A small image classifier, trained from scratch: widths [48, 96, 192], muon at rate 0.028.
Rows from block 10, named by matrix and row number. Rows with one number belong to one neuron. Each number is 128 + 32 x the weight over its row's rms, rounded and kept within 0 to 255. All counts start at 0. After the name is the row's rms in percent of the matrix's.
# gate: MLP gate (model.blocks.10.mlp.gate.weight, 512x192), inputs 0-191
# fc1: MLP up (model.blocks.10.mlp.fc1.weight, 512x192), inputs 0-191
# fc2: MLP down (model.blocks.10.mlp.fc2.weight, 192x512, transposed), outputs 0-191
gate.357 125 [162 128 125 134  80 101 106  96 101 176 134 209 153 164 127 116  80 140  83 115 114 123  93 135 151 120 125 103 146  94 103 120 101 167  69 101 119 129 144 107 160 149 153 103 165  90  86 184 142 109 154  78 123 121 167  67 193 169 113 129 137 140 157 131 148 148 128 125 192  30 172 158 143 115 151 118  83 116 124 131 102 139 118 135 132 139  93 117 154 158 167 100 138  56  60 112 124  98 107 159 175 176 130  86 153 117 123  98  73 160  97 148 132 145 184 127 126 116  58 178 131 140 124 165  53  79 108 157  97 166 111 165 104 176 133 134  98 117 130 104 115  77 198 157 124 122 107 122 148 167  96  77 176 153 122  96 181 131  73 152  96 131 185 174 107 121 159 133 146 101 129 156 173 137 164 143 100 134  74 181 111 104  99 168 158 120 118  97 176 116 117 139]
fc1.357 121 [102 132 164  66 165 131 157 102 163 106 175 146 127 170 124 105 125  92 140 125 142 154 122 144  75 163 132 146 128 143 158 186 157 133 103 124 145 141 124 133 118 122 129  87 133 141  97 140  93 141 101 151 160 119  99 149 237 102 137 137 102  98 119 116  83 115 132 125 108 197 129 152 128 110 111 118 144 173 134 130 125 105 101 126 135 155 110 123 107  76 158 130  68 165  73 120 111 154 142 167 190  97  47 143  71 176 168 136 153  97 137  94 104 110  56 120 154 175 177 119 114  99 148 131 201  70 142 128 146  81 141 112 161 149 168 146 144 126  90 187 157  91 106 112  93 106 146  75 135  88 140 138  71  92 172 187 181 145 122 148  68 155  90 107 118  73 190 151 150 180 126 163  72 108  91 141 119 124 164  64 136  99  98 100 120  87  95 155  93 140 176 112]
fc2.357 116 [ 77 132 124 140 150 107 104  60 197 114 144  92 121 130 108 105 128 119 172 136 123 169 110 156 100 158 114 111 152 178 170 156  92  80 160 147 127  93 106 166 141 132 118 104 133 141  84  92  77  97 174  85  94 114  95 110 107 167 146 116  91 162 164 134 191 111 161 115  86  78 150 113 135 177 120 137  64 169 127 135  83 105 136 130 149 109 105 126 104 122 158 154  89 106 124 193 129 151 131 197  87 109 146 112 130 136 117 142  44 137 114  98 150 102 147 118 129 150 124 110  79 134  93 120 123  46  59 146 119 135 177 133 130 120 171 103 176 151 116 167 109 145 133 119 176 131  94  92 170 188  76  52 182 140 119 135 107 101 111  64 139  93 135 157 162 152 159 143 114 148  95 146 129 173 155  77  76  86 150 197  88 109 142 172 188 144 177 136 136 153  88 130]
gate.358 096 [131 116 135 144 120 124 132  54 110 129  76 116 147 151 146 131 126 125 121 104 152 185 167 112 120 192 122 145 101 126 143 191 141 127 168 139 118 132 133 110 135 173 180 103 132 143 106 136 141 140 127 164 126  96  88 150 157  65 197  97 154 127 102 142 114  91 139  81 148 165 137 157 145  69 136 117  81  74  91 149 112 106 134 178 110  95 134 100 161 129 130 165  57 100 120  62 106 169 116 142 161  89 155 134 103 138  88 104 135  73  85  55  59 118  85 137  63 148 132 144 152 174  81 159 100 105 167 121 152 150 117 105 143 124 155 133  90  96  70 145 136  80 125 111 153 101 138 227 148 123 151 116 108 147  95  88 146 145 153 216 152 120  99  77 130 140 123 180 134 145  79 200 140 145 127 139 106 106 199 183 122  73 119 152 163 105 140 119 124 124 185 143]
fc1.358 110 [111 118 125 110  80  90 181 103  77 130 124 121 163 148 102 176  96 163  78 138 128 153 133 102  98 100 101 189 116  95 132  81  87 165 181 149 150  67 112 116 138 100 199 130 139 117 121 148 136 139 159 113  89  98 103 144  96  80  86 104 156 164 186 156 120  93 100 139  71 136 148  71 118 123 125  90  90  79 158 133 135 170 130 157  80 102 112 195 160 102 136 149 150  95 160  88 190 131 139 119 169 128 107 152 100 143 110 204 154 145 117 123 115  80  84 167 141 146  69 124 109 115 171  91 140 128 133  71 173 144 117 136 177 154 128 185 139 100 126 113 102  86 167 109 120 122 145 152  93 130 145  79 148  96  61 104 161  84 150 201 125 151 113 134  65 109 134 109 164 114 175 123 121 203 147 174 151 200 112 104  87 149 169 149 125 166 135 135 126 137 155  82]
fc2.358 083 [159 114  83 134 202  81 130 104 134 136  96 167 129 121  74 113 117 104 164 175 119 187 188 116 114 113 120 101  69 145 114 181 124 144 139 128  95 138 149 114 146 106 124 116 170 114 129  91 124 114  65 137 150 113 145  81  95 136 114 117  95 115 171 183 134 192 118  79  97 117 129 133 164 140 124 142 112 124 132 134 143 180 121 112 123 128  63 132 145  97 127 111 184 125 157  80  74 103 211  92 166 122 106 134 123 141 176 140 179 149 144 194 158  77 107 107 102  87  89  66  57 121 120 124 123  65 122 146 127  79 130 165 100 152 142 106  63 161 113 174 115  91 110 117 132  83 127 126 115 107 144  85 201 142 115 146 173 111 187 160 118 137 116 111  82  50 158 103 138 133 131 122 117 160 100 166 116  68 162 164 180 126 201 129 112 141  64 111  92 113 123 120]
gate.359 131 [ 65 108 148 105 130 110  96 116 189 112  58  73 100 183 115 165 146 136 131 101  79 137 125 113 147 189 122 132 130  73 175 111 154 130 177 142 133 173 119 132  92 130 114 155 123 133  90 134 134  92 176 141 125 120 110 156 133  97 107 157 102 125 180 159 128  83 113 141 145 159 154 119  83 145 161 140 102 189 180 121  95 120 152 110  73  89  93 110 219  89 129  98  71 164 122  95 135 161 150 125 110 140 127 172 143 145  89 120 103 120 135 105 125 185 131  89 151 113 119 120 114 104  62 186 114 157 128 177 129 119  94  40 147 103 176 106 227 124 131 149 181 126  98 119 107 140 116 143 166 105 172 162 122 137 108 145 157 112  57 142 105 171 170 105  90  95 139 152 145  66 126 107 171 119 110 143  84 157  95 121 110 160 157 135 120 123  89  72 186 168 160  93]
fc1.359 134 [104  92 157 108 100 114 132 117 172 129  70 124 125 204 128 113 180  90 146 121  56 114 126  98 128 218  64 150 127 104 186 111 183  93 134 155  87 152 122 140 105 142 107 142 157 130 110 134 135  71 133 141  64 102 149 134 142  89  66 161  98 152 205 164 142  80 145 191 164 124 145 131 106 145 145 132  95 190 170  63  88 138 120 124 111  82  76 155 179 112 142  98  52 157 161 105 111 145 146 125  93 121 100 166 170 151 107 161 114 112 124  99 109 151 137  95 116 110 104 153 120  90 125 144 152 147 103 128 132 130 136  67 149  99 133  82 183 170 126 146  80 148  76 129 148 186 110 141 154 120 187 127  91 156 122 169 176 135  85 102  86 186 139  96  82 108 152 114 152  92 103 141 134  70 139 156 124 177 154 124 129 149 170 113 138 105  90 108 158 141 171 139]
fc2.359 149 [171 169  99 130 116 149 126  72  98 122 121  84 158 158 102 190 106  98  59 144 209 170 130 152 107 153 103 160  91 103 122 161  82 136 201  91 132 158 116 122 161 116 117  50 165 140 165 105 130 146  95 213 168 103 117 141 146 134 102 109 146 156 130 114 131 140 137  95 151 134  90  80  96 128 124  64  31  97 146 153 133 136 173 104 191 117  93 133 121 128 164 120 112 131 147  98  82 158 170 100 138 180 152 119 111 112 150 109 136 126 151 123 152 116 120 115 113 141  76 175  88 120 158 132 112 167 104 113 179 136 106 133 177 102 118  90 161 121 124 145  89 147 135 120 166 108  84  82 113 102 108 127 111 116  92 126 139 132 149 166 161 103 116 171 140 185 119  81 180 116 116  82 120 118 119  94 101  94  92 183 162 138  72 160 110 103 119 150  62 170 142 229]
gate.360 114 [145 157 171 156  80  96 126 136 157 156 129  88 103 160 125 156 112 107 135 183 113  10 116  96 164 121 123 104 101 118 136 217  58 147 230 120 118 192 154  99  93 143 119 162 162 127 105 144 107 120  98  98 176  62 174  59 111 137 142 150 132 146 147 103  95 163  97 133 172  90 107 131 124  83  93 130 159 140 152 110 120 109 163  69 108 138  40 158 148 115 152 149 122 127 134 102 179 126 121  64 130 122 121  91 131 102 119 127 161 123  88 175 110 154  93 142 168 178  94 152 125 109 157 148 129 137 170 150 129 106 122 148 126 155 166  93  79 107 115  97 124 150 115  97 118 129 106 125 145  76 152 159  72 141 142 122 148 192 158 131 189 142 117 161 113 133 113 120 118 117 134 112 127 104 196 162 118 167 114 111 107 199 164 102 125 105 114 163 168 113  99  65]
fc1.360 113 [ 59 120 118 120  98 120  96 150 128 141 153 124 129 180 136 140 135 191 159 143 130 144 143 100 122 154 130  96 105  52 129 187  90 111 118 123  87 133 160 120 156 156 195 130 103 137 125 115 134 132 121 118 134 125 221 111  92 202 117  73 119 140 158 151 154 130 140 140  98 208 163 178 122 137 131 152  83 193  68  98 125 136  81 114 123 146  81 110 110 113 107  94 118 105 189 110  94 157 175  81  83  70 145 139 128  99 125 100 123  75 121  69  80 136 115  68 141 159 178 127 133  87 122  92 124 132  65 169 132 105 153  88  70 128 185 157 166 124 128 116 134 104 161  99  93 128 115 132 159 131 133 173 199 146 171 135 119  91 173 123  97 151 177 145 110  98 142 142 133 124  93 131  93 142 201 132  88 118 108 177 112 116 108 149 124 101 133  96 193 179 166 167]
fc2.360 107 [ 65 122 157 164 116 127 142  88 123 155  94 143 114 151  54 119 146 158 115 130 131  84 120 124 117 157 122 159  58 105 130 132 111  93 118 112 144 147 145 148  97 133 141  96 115 144 115 153  98 153 170 111 162 182 112 127 128 158 113 141  68 120  91 164 135 175  98 125  91 113 123 137 114 184 177 121 148  90 176 124 195 119 115 117  73 123 157  74 141 193 161  91 102  73  78 121 130 135 100 107 125 112 112 173 168 124 151 141 210 105  84 130 171 171 129 132 145 144 173 147 130 123 157 160 141 136 154  67 129 153 144 141 195 157 206 139  88 114 144 167 180 181  73 163  77 156 108 125 142 157 165 153 137 196 167 150 163 148 185 108 140 147  79  58 144  98 112  93 136 134 103 155 141  85  93 169 122 101 122 144 129  70 138 156 163  90 111 179  82 185 149 162]
gate.361 100 [134 151  62  72 158 172 154 152 154 136  79 131 137 113 134 111 116 182 122  97 158 101 174  96 102 156 131 186 138 118 136  72 108 115  93 178 142 126 147 116  71 131  65 134 145 156 126 149 120 137 115 117  81 108 157 142 169 191 124  73 130 147 150 104 160 134  72 128 144  94 148 135 109 123 105 137 152 108 142 135  90  68 135 141 204  85 187 166 136 163 179 110  99  87 125 114 139 175 123 130 137 136 103 140 142 120 141  72 137 148 151 197 139 141  81 116 138 134 130 163 124 123 130 182  93 110  60 176  89 119 111 156 180 120 144 101  99 106 109 177 111 143 161  38 118  83 126 134 209 135 108  96  83 113  84  89 136  74  82 164 113 146 131 165 163 135  78 173 121 126 135 127 102  94  83 168 102 142 106  92 153 176 110 153 151 204 151 138 107  71 100 154]
fc1.361 099 [172 121 144 126 133 132  84 173 123 111 182 115  86 127 197 144 148 133 123 177 119 194 123 162 134 107 122 135 116 138 189 169 108  96 143 146 146 107 151 118 115 151 115 163 102 104 176 125 133 137 158 168 147 161 159 122  76  57  69 129 144  90 137 115 110  64 102 131 106  87 158 184  99 117 143 170 115 132 152 135 104 152 123 109 121 114 131 141  40 149  93 162 141 124 122 164  68 129 112 118 128  94 178  99 116 142 149 104 126  82 184  78 167 126 112  81 177 152 121 145  98  70 127 127  81  81  87 143 145 144 110 132 175 146 166 187 127  80  65 116  89 170 166  71 135  82 148 129 178 143 129 122  86 170 108 162 107 144  48 132 100 116 155  66 113  91 126 140 115 153 128 153 109 113 162 205 118  75 155 104 151  93 167 157 158 160 111 127 168  78  86 153]
fc2.361 095 [135 215 122 149 113  84 105 143  98 187 133 154 156 128 130 123 144  86 105  88 135 163 114 147 100 150  96 181 174 148 132 101 162 145 142 134 123 158 131 108  95  80 127 121  77 141  88 183  76 119  93 167 138 117 168 146 159 115 165 102  79 159 194 130  99 213 122  94 126  67 144 105 145 131 131 120 155 145 182 133  63 139 140 124 178 121 150 119  84 152 180  46 115 155 129  61 161 189 104 127  92  96 149  93 104 171 126 155 131 114 165 151 154  92 114 113 149 117 166 130  92 179 159 148 193  93 165 134 162 128 137 158 197 148  69 104 141  91  96 125 153 121 103  94  98  98 105 130  85 112  84  88 187 161  98 175 135 120 157 131 196 130 112 162 169 157 130 141  62 157 125 162  96 171 109 110 113 141 145  98 113 175 131 101 146 130 154 135 141 166 116 124]
gate.362 092 [127 186 112 153 123 135 141 124 190  99 118 148 139 128 112 171  63 162  69 120  72 136  81 128 139 109 110 127  75  64 157 151 109 150 144 101 114 172 151 172 112 158 103 169  92 143 169 111 139 140 174  98 134 175 131 121 143 127 162 121 134 181 151 182 185 186 130  94 176 130 116  88 140 127 106  96 167 107 134 115 111 184 141  72 120 112 153 154  82 113 203  61 114 114 137  71 130 121 129 135  73  91 136 143 130 135 103  90 186 160 182 101  92 147  92 166  90 145  89  92 139 168 102 120 114 134 168  99  78 138 192 137 142 114  84 139  97 153  95 192 111 137 104 111 148 149 174 121 129 120 156 112 136  98 134 146 120 145  70 159 159 108  45  84 127 142  99 142 120 128 107  74 132 149 135  84 132 156 106  95 111 191 131 153 115 144 142 151 133  55 205 159]
fc1.362 092 [ 81 109 137 173 138 124 115 146 115  98 136 128 138 131 164 106  87  81 159 144 137 102 113 147 161 165 147 155 116 113 128  71 102 104  87 116 144 107 126  89 118  81  68  96  66  79 144 138 174 157  78 109 200 115 105  90 149  96 129 157  85 124 157 124 150 126 144 145 138 145 117 186 119  99 137 142  88  71 120 195 114 146 121 173 180 104  82 129 146 150 175 145 176 119 160 115 123 104 124 168 114 152 100 147 112  98 164 143 128  91  75 149 149 160 123 147 174 149 165 169 103 149 144 168 118 123 130 181 143 121 104 105 155 123 110  95 113 103 200 130 161 204 103 117 129  74 144 126 112  43  62 127 119 142 123  61 181 121 112 138 121 143 164 135 151  89 160 104  60 139 164 137 101 127 137 177  82 193 140 126 159  78  72  82  98 111 155 191  86 187  88 130]
fc2.362 090 [124 142 106 112  58  91 103 119 128 103 111 167 121 131 132 146 162 143 121 173  22 147 112 143 141  91 125 113 165 154 135 173 114  99 169 108 100 115 115 140 126 148 120 172 135 111  81 122 150 173  97 116 136  76 112  85  53 162 196  85 102  99 154  90 103  78 162 121 108  83 123  86 154 207 124 114 196 105 133 114 135 150 123 156 104 124 111 115 182 147 104  92 141  77 128 138  66 129 138 114 164 129 116  81 116 144 121 135 128 156 110  45  94 111 148 173 170 108 144 106 106 164 129  88 117 115 169 121 138  92 139 106 118 112 133 130 152  95  98  89  84 168 103 193 112 153 159  99  92  97 125  98 134  99 156  87 176 126 150 109 144 185 147 126 162 118 162 101 159 134 137 149 147  96 106 140  51 177  67  81 144  66 101 142 122 131  74 152 126 106 211  90]
gate.363 145 [132 134  78 161 123 137 137 115 111 141 159 179 162 130 119 149 165 119 102 132  91 133 134  73 135 158  83 123 171 190 149  96 130 144  86 107 118  84 167 109 123 142 122 114 102 154 118 134 138 133  92 104  67 170 128 141 168  55 118 148 110 138  94 118 109 151 115 187 129  71 146 126 114 155 116 169 132  96 113 119 169  87 135 151 138 147 164 120  61 167 146  76 107 102 114 126  70  90 111 115 122 133 142  83 156  75 154 126 126  99 122 146 161 124 137 136 135 147 141 177  73 113 125 118 173 104 139 103  71  34  87 166 125 130 106 134 115 189 168 189 161 114 132 141 105 116 105 136 123 182  89 145  99 136 131 163 188 210 114  82 141 249 120 126 159 128 144 159 105 133 108  48 115 133 128 120 125 179 126 121 121 178 177 120  23 140 122 159 121 130 159 134]
fc1.363 142 [118 168 176 115 112 146 136 170 142 195 163 199 123 177 146 145 158 140 125  78 165  88  80  83  69 168 115 183  48 133 143 127 160 130 143 129  81 127 109 121  98 161 131  96 161 133 134 103  54 115 193 187  65 145 150  94  95 129 125 114 100 112  87 122 106 105 101  98 150 109 126 140 181 101  95 159 160 116 164 128 122 140 107 178 142 203 136 114  71 158 136 165 129 164  35 143 122 138 138  89  82 122 129 147 122 155 128  96 142 109 110 144 153 106  26 152 150 109 139 126 120 151 155 107 116 131 155  75 123 111 152 159  74 192 114  56 179 115 146 134 138 110  88 116 129 162 105 172 112 122 143 148 130 123 118 160 107 165  43 153  58 129 103  96 152 127 152 180 134 146 140  85 103 139 148 142 162  84 121 169 133 127 116 103 134 127 135 125 101 142 104 125]
fc2.363 150 [124 137 118 139 138 131 102 139 154 162  93 128 109 159 114 148 108 147 137 114 156 144 189 141 187  93 201 126 161 136 115 123 157 117 144 120  98 133  92 133 130 128 189  80 110 132 142 148 158 141 120 110 194 190 144 140 110 131  81 135  98 136 103 156 172 149 154  70  93  78  85  79  71 115 115 112 158 135 167 152  97 209 131 163 138 112  84 154  84 159 140  62 148 120 187 147 186 140 152 177 134 108 111 127  99 113 109 122  64  56 134 106 173 134 149 124 154 119  97 104 109 182  48 149 156 128 171 131  85 111 118 106  59 107 151  91 156 107 222 123 151 108 135  87 118 133 119 121 118 122 138  54 108 129  82 130 131 146 142 105 103 174 120 109 111 154 141 135 124 131 138 102 177 197 113 125 136 146 167 185 136 160 178 162 140 163  77 100 196  90  93 134]
gate.364 089 [ 92 132 165 141 158 107 122 106 158 151 157 106 142 135 138 104 113 163  93  61 116 124 176 157 109 162 100 140 145 116 114  92 154 145  84 108 139 174  81 130 113  87 114 123 183 111 129 120  71 103 151 126 147 151 128 100 125 125 112  86 142 131  34 244 178 173 103 165 135 106 148 116 120 130 164 144 129 171 121 147 141 128 180  89 131  67 171 167 144 157 123 154  89 166 138 114 113 156 154 135 142 117 135 147 141 163 190  31  92 166 100 115 125 130 161 111  88  80  81  99 138 139 113 139 189 146 111  84 133 179 126 121 138 182  63 129 146 150 129 116 161 110 113 150 172 131 163 109  77 122 111 103 191 118 163 111  90  49 177 103 155 106  71  85  67  66 109 179 123 152 132 163  77  94 101 143 114 136 121 116 152 152 127 113 165 147 141 122 117 111 105 161]
fc1.364 095 [170 107  83 108  80 181 153 121 111 133 122 148 139 153 111 126 112 115 102 155 172 114 126 129 174 154 112 107  96 171 135 151 122 124 165 101  98  99 137 130 132 159 108 126  43 121 152 156 126 123 104 159 123 105 128 127 124  74 156 146 136 171 130  41  72 106 120 129 111 162  93 128 125  96 154 140 127  42 131 135 131 146  89 133 155 152 131 110 100  65 182 138 161  97  93 163 181 133  77 119 122  89 127 125 155 111  78 215 170 140 125 127 140 175  95 217 101 151 170 130 135 154 139 141 121 147 130  77 151  70 157 116 156 124 186 102  83 114  66 135 112 174 157 134  73 138  73 171 186 189  98  99  44 111 104 107 199 132  98 105 123 127 150 143 186 153 116 129 132 167  77 150 166 130 115 158 105 149 160 131  88 117 119 150 116 146 113 141  83 183 144 111]
fc2.364 094 [ 79 133 190 152 125 216 137  77 137  91 137  92 124 159  96 158 151 102 154 121  92 138 142 217 144 163 167 147 129 131  64 127 124  92 122 110 124  98 143 112 119 130 143 158 176 133 135 110 103 155 102 116 131 138 115 138 173 102 142 143 173  85  99  89 108 143 150 166 135 105 100 106 124 128 104  76 125 139  86  81 151 100 126 124 109 137 194 169 120 110  52 126 114  89 169  97  66 129 157 102 160 138 122  97 162 147  74 164 173 118 139  68 157 124 131 162 101 150 160  75 139 149 170 127  78 121 152 106  80  77 141 171 151 145 127 137  76 123  95 124 133 108 119  90 107 117 118 126  72 102 143  41 132 166 209 206 163 107 102 128  98 146 124 147 135  65 123  76 107 138 137 182 112  63 104 172 167 135 119 185 140 117 112 155 142 108 162 153 121 119 177  94]
gate.365 102 [ 89  91 165 162 125 106 121 173 211 117 147 135  98  83 101 139 130 143 135 120  91 126 180 140 174 157 103 129  92 183 137 115 148 113 128 129 118 141 137  79 134 108 112 219 110  72 153 120 139 118 144 121 107 158 174 141 114 106 163 129 111  93 132 124 113 132 128 132 153 114 164 140 156 208 105 148  97  91 138 181 165 143 147 151 108 125  85 141 154 150 122 158 131  57 155  98  82  81 155 125  64 160 123 185 153  96 119  74  86 195 127 118 118 143 101 147 126 153 136 124 116  83 178 136 188 106 162 125 108 140 151 116  70 179  66 159 146  86  80 119 169  79 130 226 147 166 118 125 112 168 105 146  91 112 115 158 113 162 118 101  87 117 105  92 157 162  75 116 115 118 130  97 137  87 126 123 181 156  89 151 136 173 159 112  57 113 160 155  63  85 113 101]
fc1.365 100 [111 105 187 113 101 125 140 155 153 124 137 155 183 129 143 112 109 102 125 103  77 118 152 110 167 107 133  60 161 113 116 114 131 100 124 142 168 133 142 135 131 100  72 157 144 111 138 145  38  86 178  82  92 150 133  88 118 143 173 168 106 153 187 106 110  84 154 179 140 124 138 109 145 228 105 128  65 120 110 121  90 133  67 181 148 105 117 119 166 156 134  96 106 150 155  98  79  72 120 125 122 160 102 150  97 129 123 134 128 139 149 113 173 178 169 167 122  99 140 149 126  49 139 127 165 120 157 163 148  93 147 131  99 169 185 160 146 122 110 154 153  82  95 141  90 171 141 144 156  94 105 137 106 131 129 111 139 177  35 103 149 130 128 118 111 157 108 167 133 134 148  95 140 115 109 157 194  98 128 118 173  92  45 179  79 186 118 117  62 142  93 168]
fc2.365 102 [114 170  93 225  67 151 131 113  84 117 108 117 103  66 113 104 139  63 125 149 195 134 129 189 170 160 118 106 118 130 108  91 103 133 162 118 166 192 126 158 156 122 155  97 123  67 124 128  73 179  44 120 137 159 116  79 122 175 199 123 127  83 101 154 110 156 106 133  74  97 108 174 187  94 122 103 129 125 136 154 175  92  66 168 132  86 129  84 133 122 121 179 117  78 200 150 155 161 148 118 129 157  79  92 146 142  96 111 114  79 121 149  95 125 118 102 149 174 146 132 100 123 106 101 125 189 159 131 130  84 122  92 170  97  94 109 117 168 157 167 133 175  96 163 161 110 130 132 135 142 141 110 106 121 114 129 160 129 148 194 113 123 176 134 138 148 101 165  74 139 127 130 142  99 119 151 138 128 114 108 187 158 154 147 114  39 134 122 127 123 143 168]
gate.366 015 [ 84 186 138  99 137 130 177  96 170  81 144  72 147 229 141 117  89  85  91  81 167 155  90 186 127 125 110 178 129 164 118 207 110 118 118 121 132  94 160 156 138  82 192 147 122 107 138  84 128 114 114 141 189 116  26 134 124 109 170 128 128 131 111  55 164 106 100 135 126 134  94 114 175 123 153 144 149 107 152 114 125 148 122 156 124 121 148 138 156 142 121 118 134 130  88 157 106 105 109 154 170 107  69 128 167 133 184  73  93 145 158 124 110 137 113 132 114 165  99 112 106 103 134 118  96 156 142 127 137 155 165 116 130 180  76 182 142 144 134 142 158 161 148 139 135 120 160 108 126 147  78 156  96 135 126 110 116  90 175 134 167 149  67  76 102 198 156 101 172 132  95 118 164 146 105  87 135 124 104 107 133  29 157  86 120 107  98 104 140 212 151  98]
fc1.366 018 [105 172 126 111 144  82 140 128 163 102  99  89 106 223 144 119 103  76  79  92 163 169  72 174 129 130  96 202 138 156 111 205 162 140 134 123 147  94 155 141 125 100 176 133 113 113  85 101 125  89 143 146 186 114  17 135 142 172 180 143 112 113 118  55 165 109 118 122 133 124 112 134 124 117 151 102 164 137 147  88 126 117 102 113 104 120 141 145  95 128 123 122 167 147 109 140  88 126 128 120 176 114  54 139 145 123 201  83  74 128 145 139 118 102 161 130 115 170 102 116 109 111 128 139 101 143  96 125 132 160 144 148 139 176  83 169 129 148 141 144 133 150 159 163 114 156 167 113 124 154  98 152  80 114 108 123 146 115 192 113 167 149  92  98 122 224 144 123 150  98  88 110 202 140 127 108 135 125 117 140  91  54 159  61 115 102 102 116 140 206 153  98]
fc2.366 012 [145 184 105 124 128 131 159 155 119 102 100 140 141 111 109 138  88  66 118 149 112 106 110 146 123  99 150  79 115  97 116 126 155 105  88 130 114 173  79 133 119 153 111 153  71  88 135 158 137 121 177 101 196 163 121 129 126 153 107 178 171 141  83  61 131 170 136 131 170 187 147 139 196 143 167 208 180  80 180 123 165 115 134  65 147 192 135 135 163 139 205 173  97 158 128  80 124 165 162  75  73 162 116 110 122  92 121  95 140 151 124 133 158 184 131 139 165 165 130 123  95  48 153 131 112 162 102 157 124 147 109 156 129  94  86 132 124 164 165 130 138 128  60  89 148 136 107  90  55 102 117 133 106 151 149 174 196 161 116 155  97 162 118 125 151 140 131 109 158 111 111 143 185 129 121 146 144 112 132 126  91 188 144 138 114 107 187 148 104  58 117 155]
gate.367 066 [115  57 101 148 123 141 153 115 132 157 176 125 153 106 111 113 138 126 123  84 141  96 126 150 119 130 101 142 130 119 132 183 125 126  99  93 111 133 148 119  63 171 152 156 102 126  83  56 150  86 130 109 139 168 106 111 111 119 105 146  93 127 127 143  74 140 138 135 104  94 116 137 170  80 172 122 124  83 148  78 113 135 147 103 218 179 108 193 110 156 130 139  97 120 111 144 151 106 122 123 130 102  86  52 140 147 153  86 144 122  98  71 115  89 161 111 105 225 125 114 135 117 144 150  98  76 161 166  65 115 165 101 133 146 186 145 147 191  82 146 151 157 186  95 122 188 132 155 163 178 149 108 136 141 177 109  85 129 135  85 146 128 106  97 141 151 125 142 167 124 117 107  32 176  86 167 158 121 177 134 149 138 146 151 223 150  86 169 154 112 103 155]
fc1.367 063 [108  72  94 143 116 131 128 124 139 140 169 129 130 134  85  78 142 129  90 122 154 102 137 148 120 136 126 141 106  89 129 170 151 145  98 103  95 108 151 120  63 145 157 132 105 152  88  79 135 147 128  74 128 162 117 115 103 111 112 126 133 112 158 135  54 154 144 164 125 104 126 122 150  74 116 105 133  84 105 107 123 140 134  69 194 198 106 177  75 144 151 149  98 119 129 164 145  89 140 155 158  82 127  46 129 112 152 109 149 126 114  89  98 101 151  80 105 224 160  99  98 120 153 162 105 108 161 206  44 117 141 101 122 151 156 129 133 175 113 156 181 146 167 140 125 193 133 152 182 158  93 103 151 191 163 119 101 132 163 118 131 114 126  87 124 152 109 136 131 120 120 122  44 179  48 176 141 108 188 150 148 131 142 152 224 126 104 140 160 142 100 148]
fc2.367 075 [124 143  99  86 149 166 173  95 125 105 148 125  86 158 108 126 135 106  70 145 181 134 164  82 155 155  92 123 140  92 126 110 185  86  72  95 172 153 130 129 121 125 113 152  96 122  70 165 136 136 118 102 133 110 130 118  89  97 159 173 139 117 161  87 114 113  99 144 144 142 137 126 144 114 100 122  94 150 146 144  95 195 126  71 172 163 119 161 170 133  84 160  58  90 167 190 159  96 114 143 132 117  92 155 154 126 136  94 104 117  95 108 134  46 130 132 120 235 133 110 109  75 167 119 122 113 128 172  19 130 122 114 137 119 138 119 138 167 141  72 121 192 101 166 129 160 109 157 126 122 127 181  65 144 145 144 120  90 108 113 105 155 132 102 109 170 132 106 168 101 121  90 166 124 129 157 102 194 146 131 155  73 169  50  91 120  86  99 126 193 139 116]
gate.368 029 [106 153 135 148 175 121 133 142 167 108 103  80 104 137 128 145 113  44  91 106 135 132 113 140 114 162  84 129 115 106 142 186 125 112  88 176 132 105 143 126 122  86 212 128 117 125 109  60 123  94 103 126 131 151 111 106 143 146 169 139 114 138 109  81 196  92  77 172 153 156 137 110 128 171 127  97 188 143 123 123 114 100 124 181 167 100 111 169 160 123 112 133 165 132 135 175  78 139 130 125 144 132 102 109 117 112 255 108 113 148 164 102 155 134 108 104 133 172  86  86 127 122 131 133  84 137 104 113 143 175 168 110  91 109  70 134 115 144 193 140 159 158  93 144 105 101 189 110 127 123  92 137  87 170  98 136 142 132 151 163  81 117  95 145 117 123 117 101 149 151 133 135 160 146 144  72 136 135 134 132  68  69 144 107 147  99 123 109 137 255 110  93]
fc1.368 030 [105 162 138 159 181 127 115 154 177 110  99  80 110 136 133 131 114  44  96 101 123 126 107 135 139 157  91 126  96  90 128 178 133 101  94 159 132 112 134 131 142 105 212 130 113 132 111  48 113  92 121 115 118 146 105 112 116 145 161 129  96 142 114  86 171  89  61 161 157 151 140 108 137 163 105  96 180 149 124 113 126 107 116 192 171 100 108 162 165 129 115 132 154 151 133 173  84 135 130 144 135 118 104 114 131 110 253 117 118 150 170 102 166 135 112 119 130 165  92  82 120 133 139 124  84 133 110 113 129 165 164 113  98 111  73 121 103 137 201 125 136 155 100 152 106  97 190 101 115 114  92 134 105 165  92 155 144 128 152 167  82 124 119 153 119 157 117 101 140 147 145 132 161 161 132  68 121 140 135 127  61  71 169  86 153 110 115 120 138 255 103 110]
fc2.368 026 [110 180  96 148 112 144  65 134 134 160 145 112 197 153 145 139 102 137 109 158 132  85  95  90 133  90 134 102 154 122 144  87 125 127 158 150 144 191 101 120 124 150  80 101  66  98 156 184 152 103 129 150 209  77 147 116 133 162 134 193 104 154 118  41 170 138 122 135 146 107  80 129 207 108 117 177 154 110 134 141 125 106 110  89 115 182 116 109  63 132 199 117  94 161  98 143  86 146 166 132 122 109  91  89 155 138 157  86 113 101 190 134 139 121 123 116 184 136 153 131 129  88 156 128 108 161 113 102 111  83 128 138  89  60  79  59  97  90 182 127 182 155 137 123 111 126 129 130  87 133 140 143 187 166 136 160 106 121 174 138 136 109 125  98 178 121 162 165 167  89 157 102 169 175 111  94  97 125 120  81 119 102 114 114 148 175 173 126 114  70 101  91]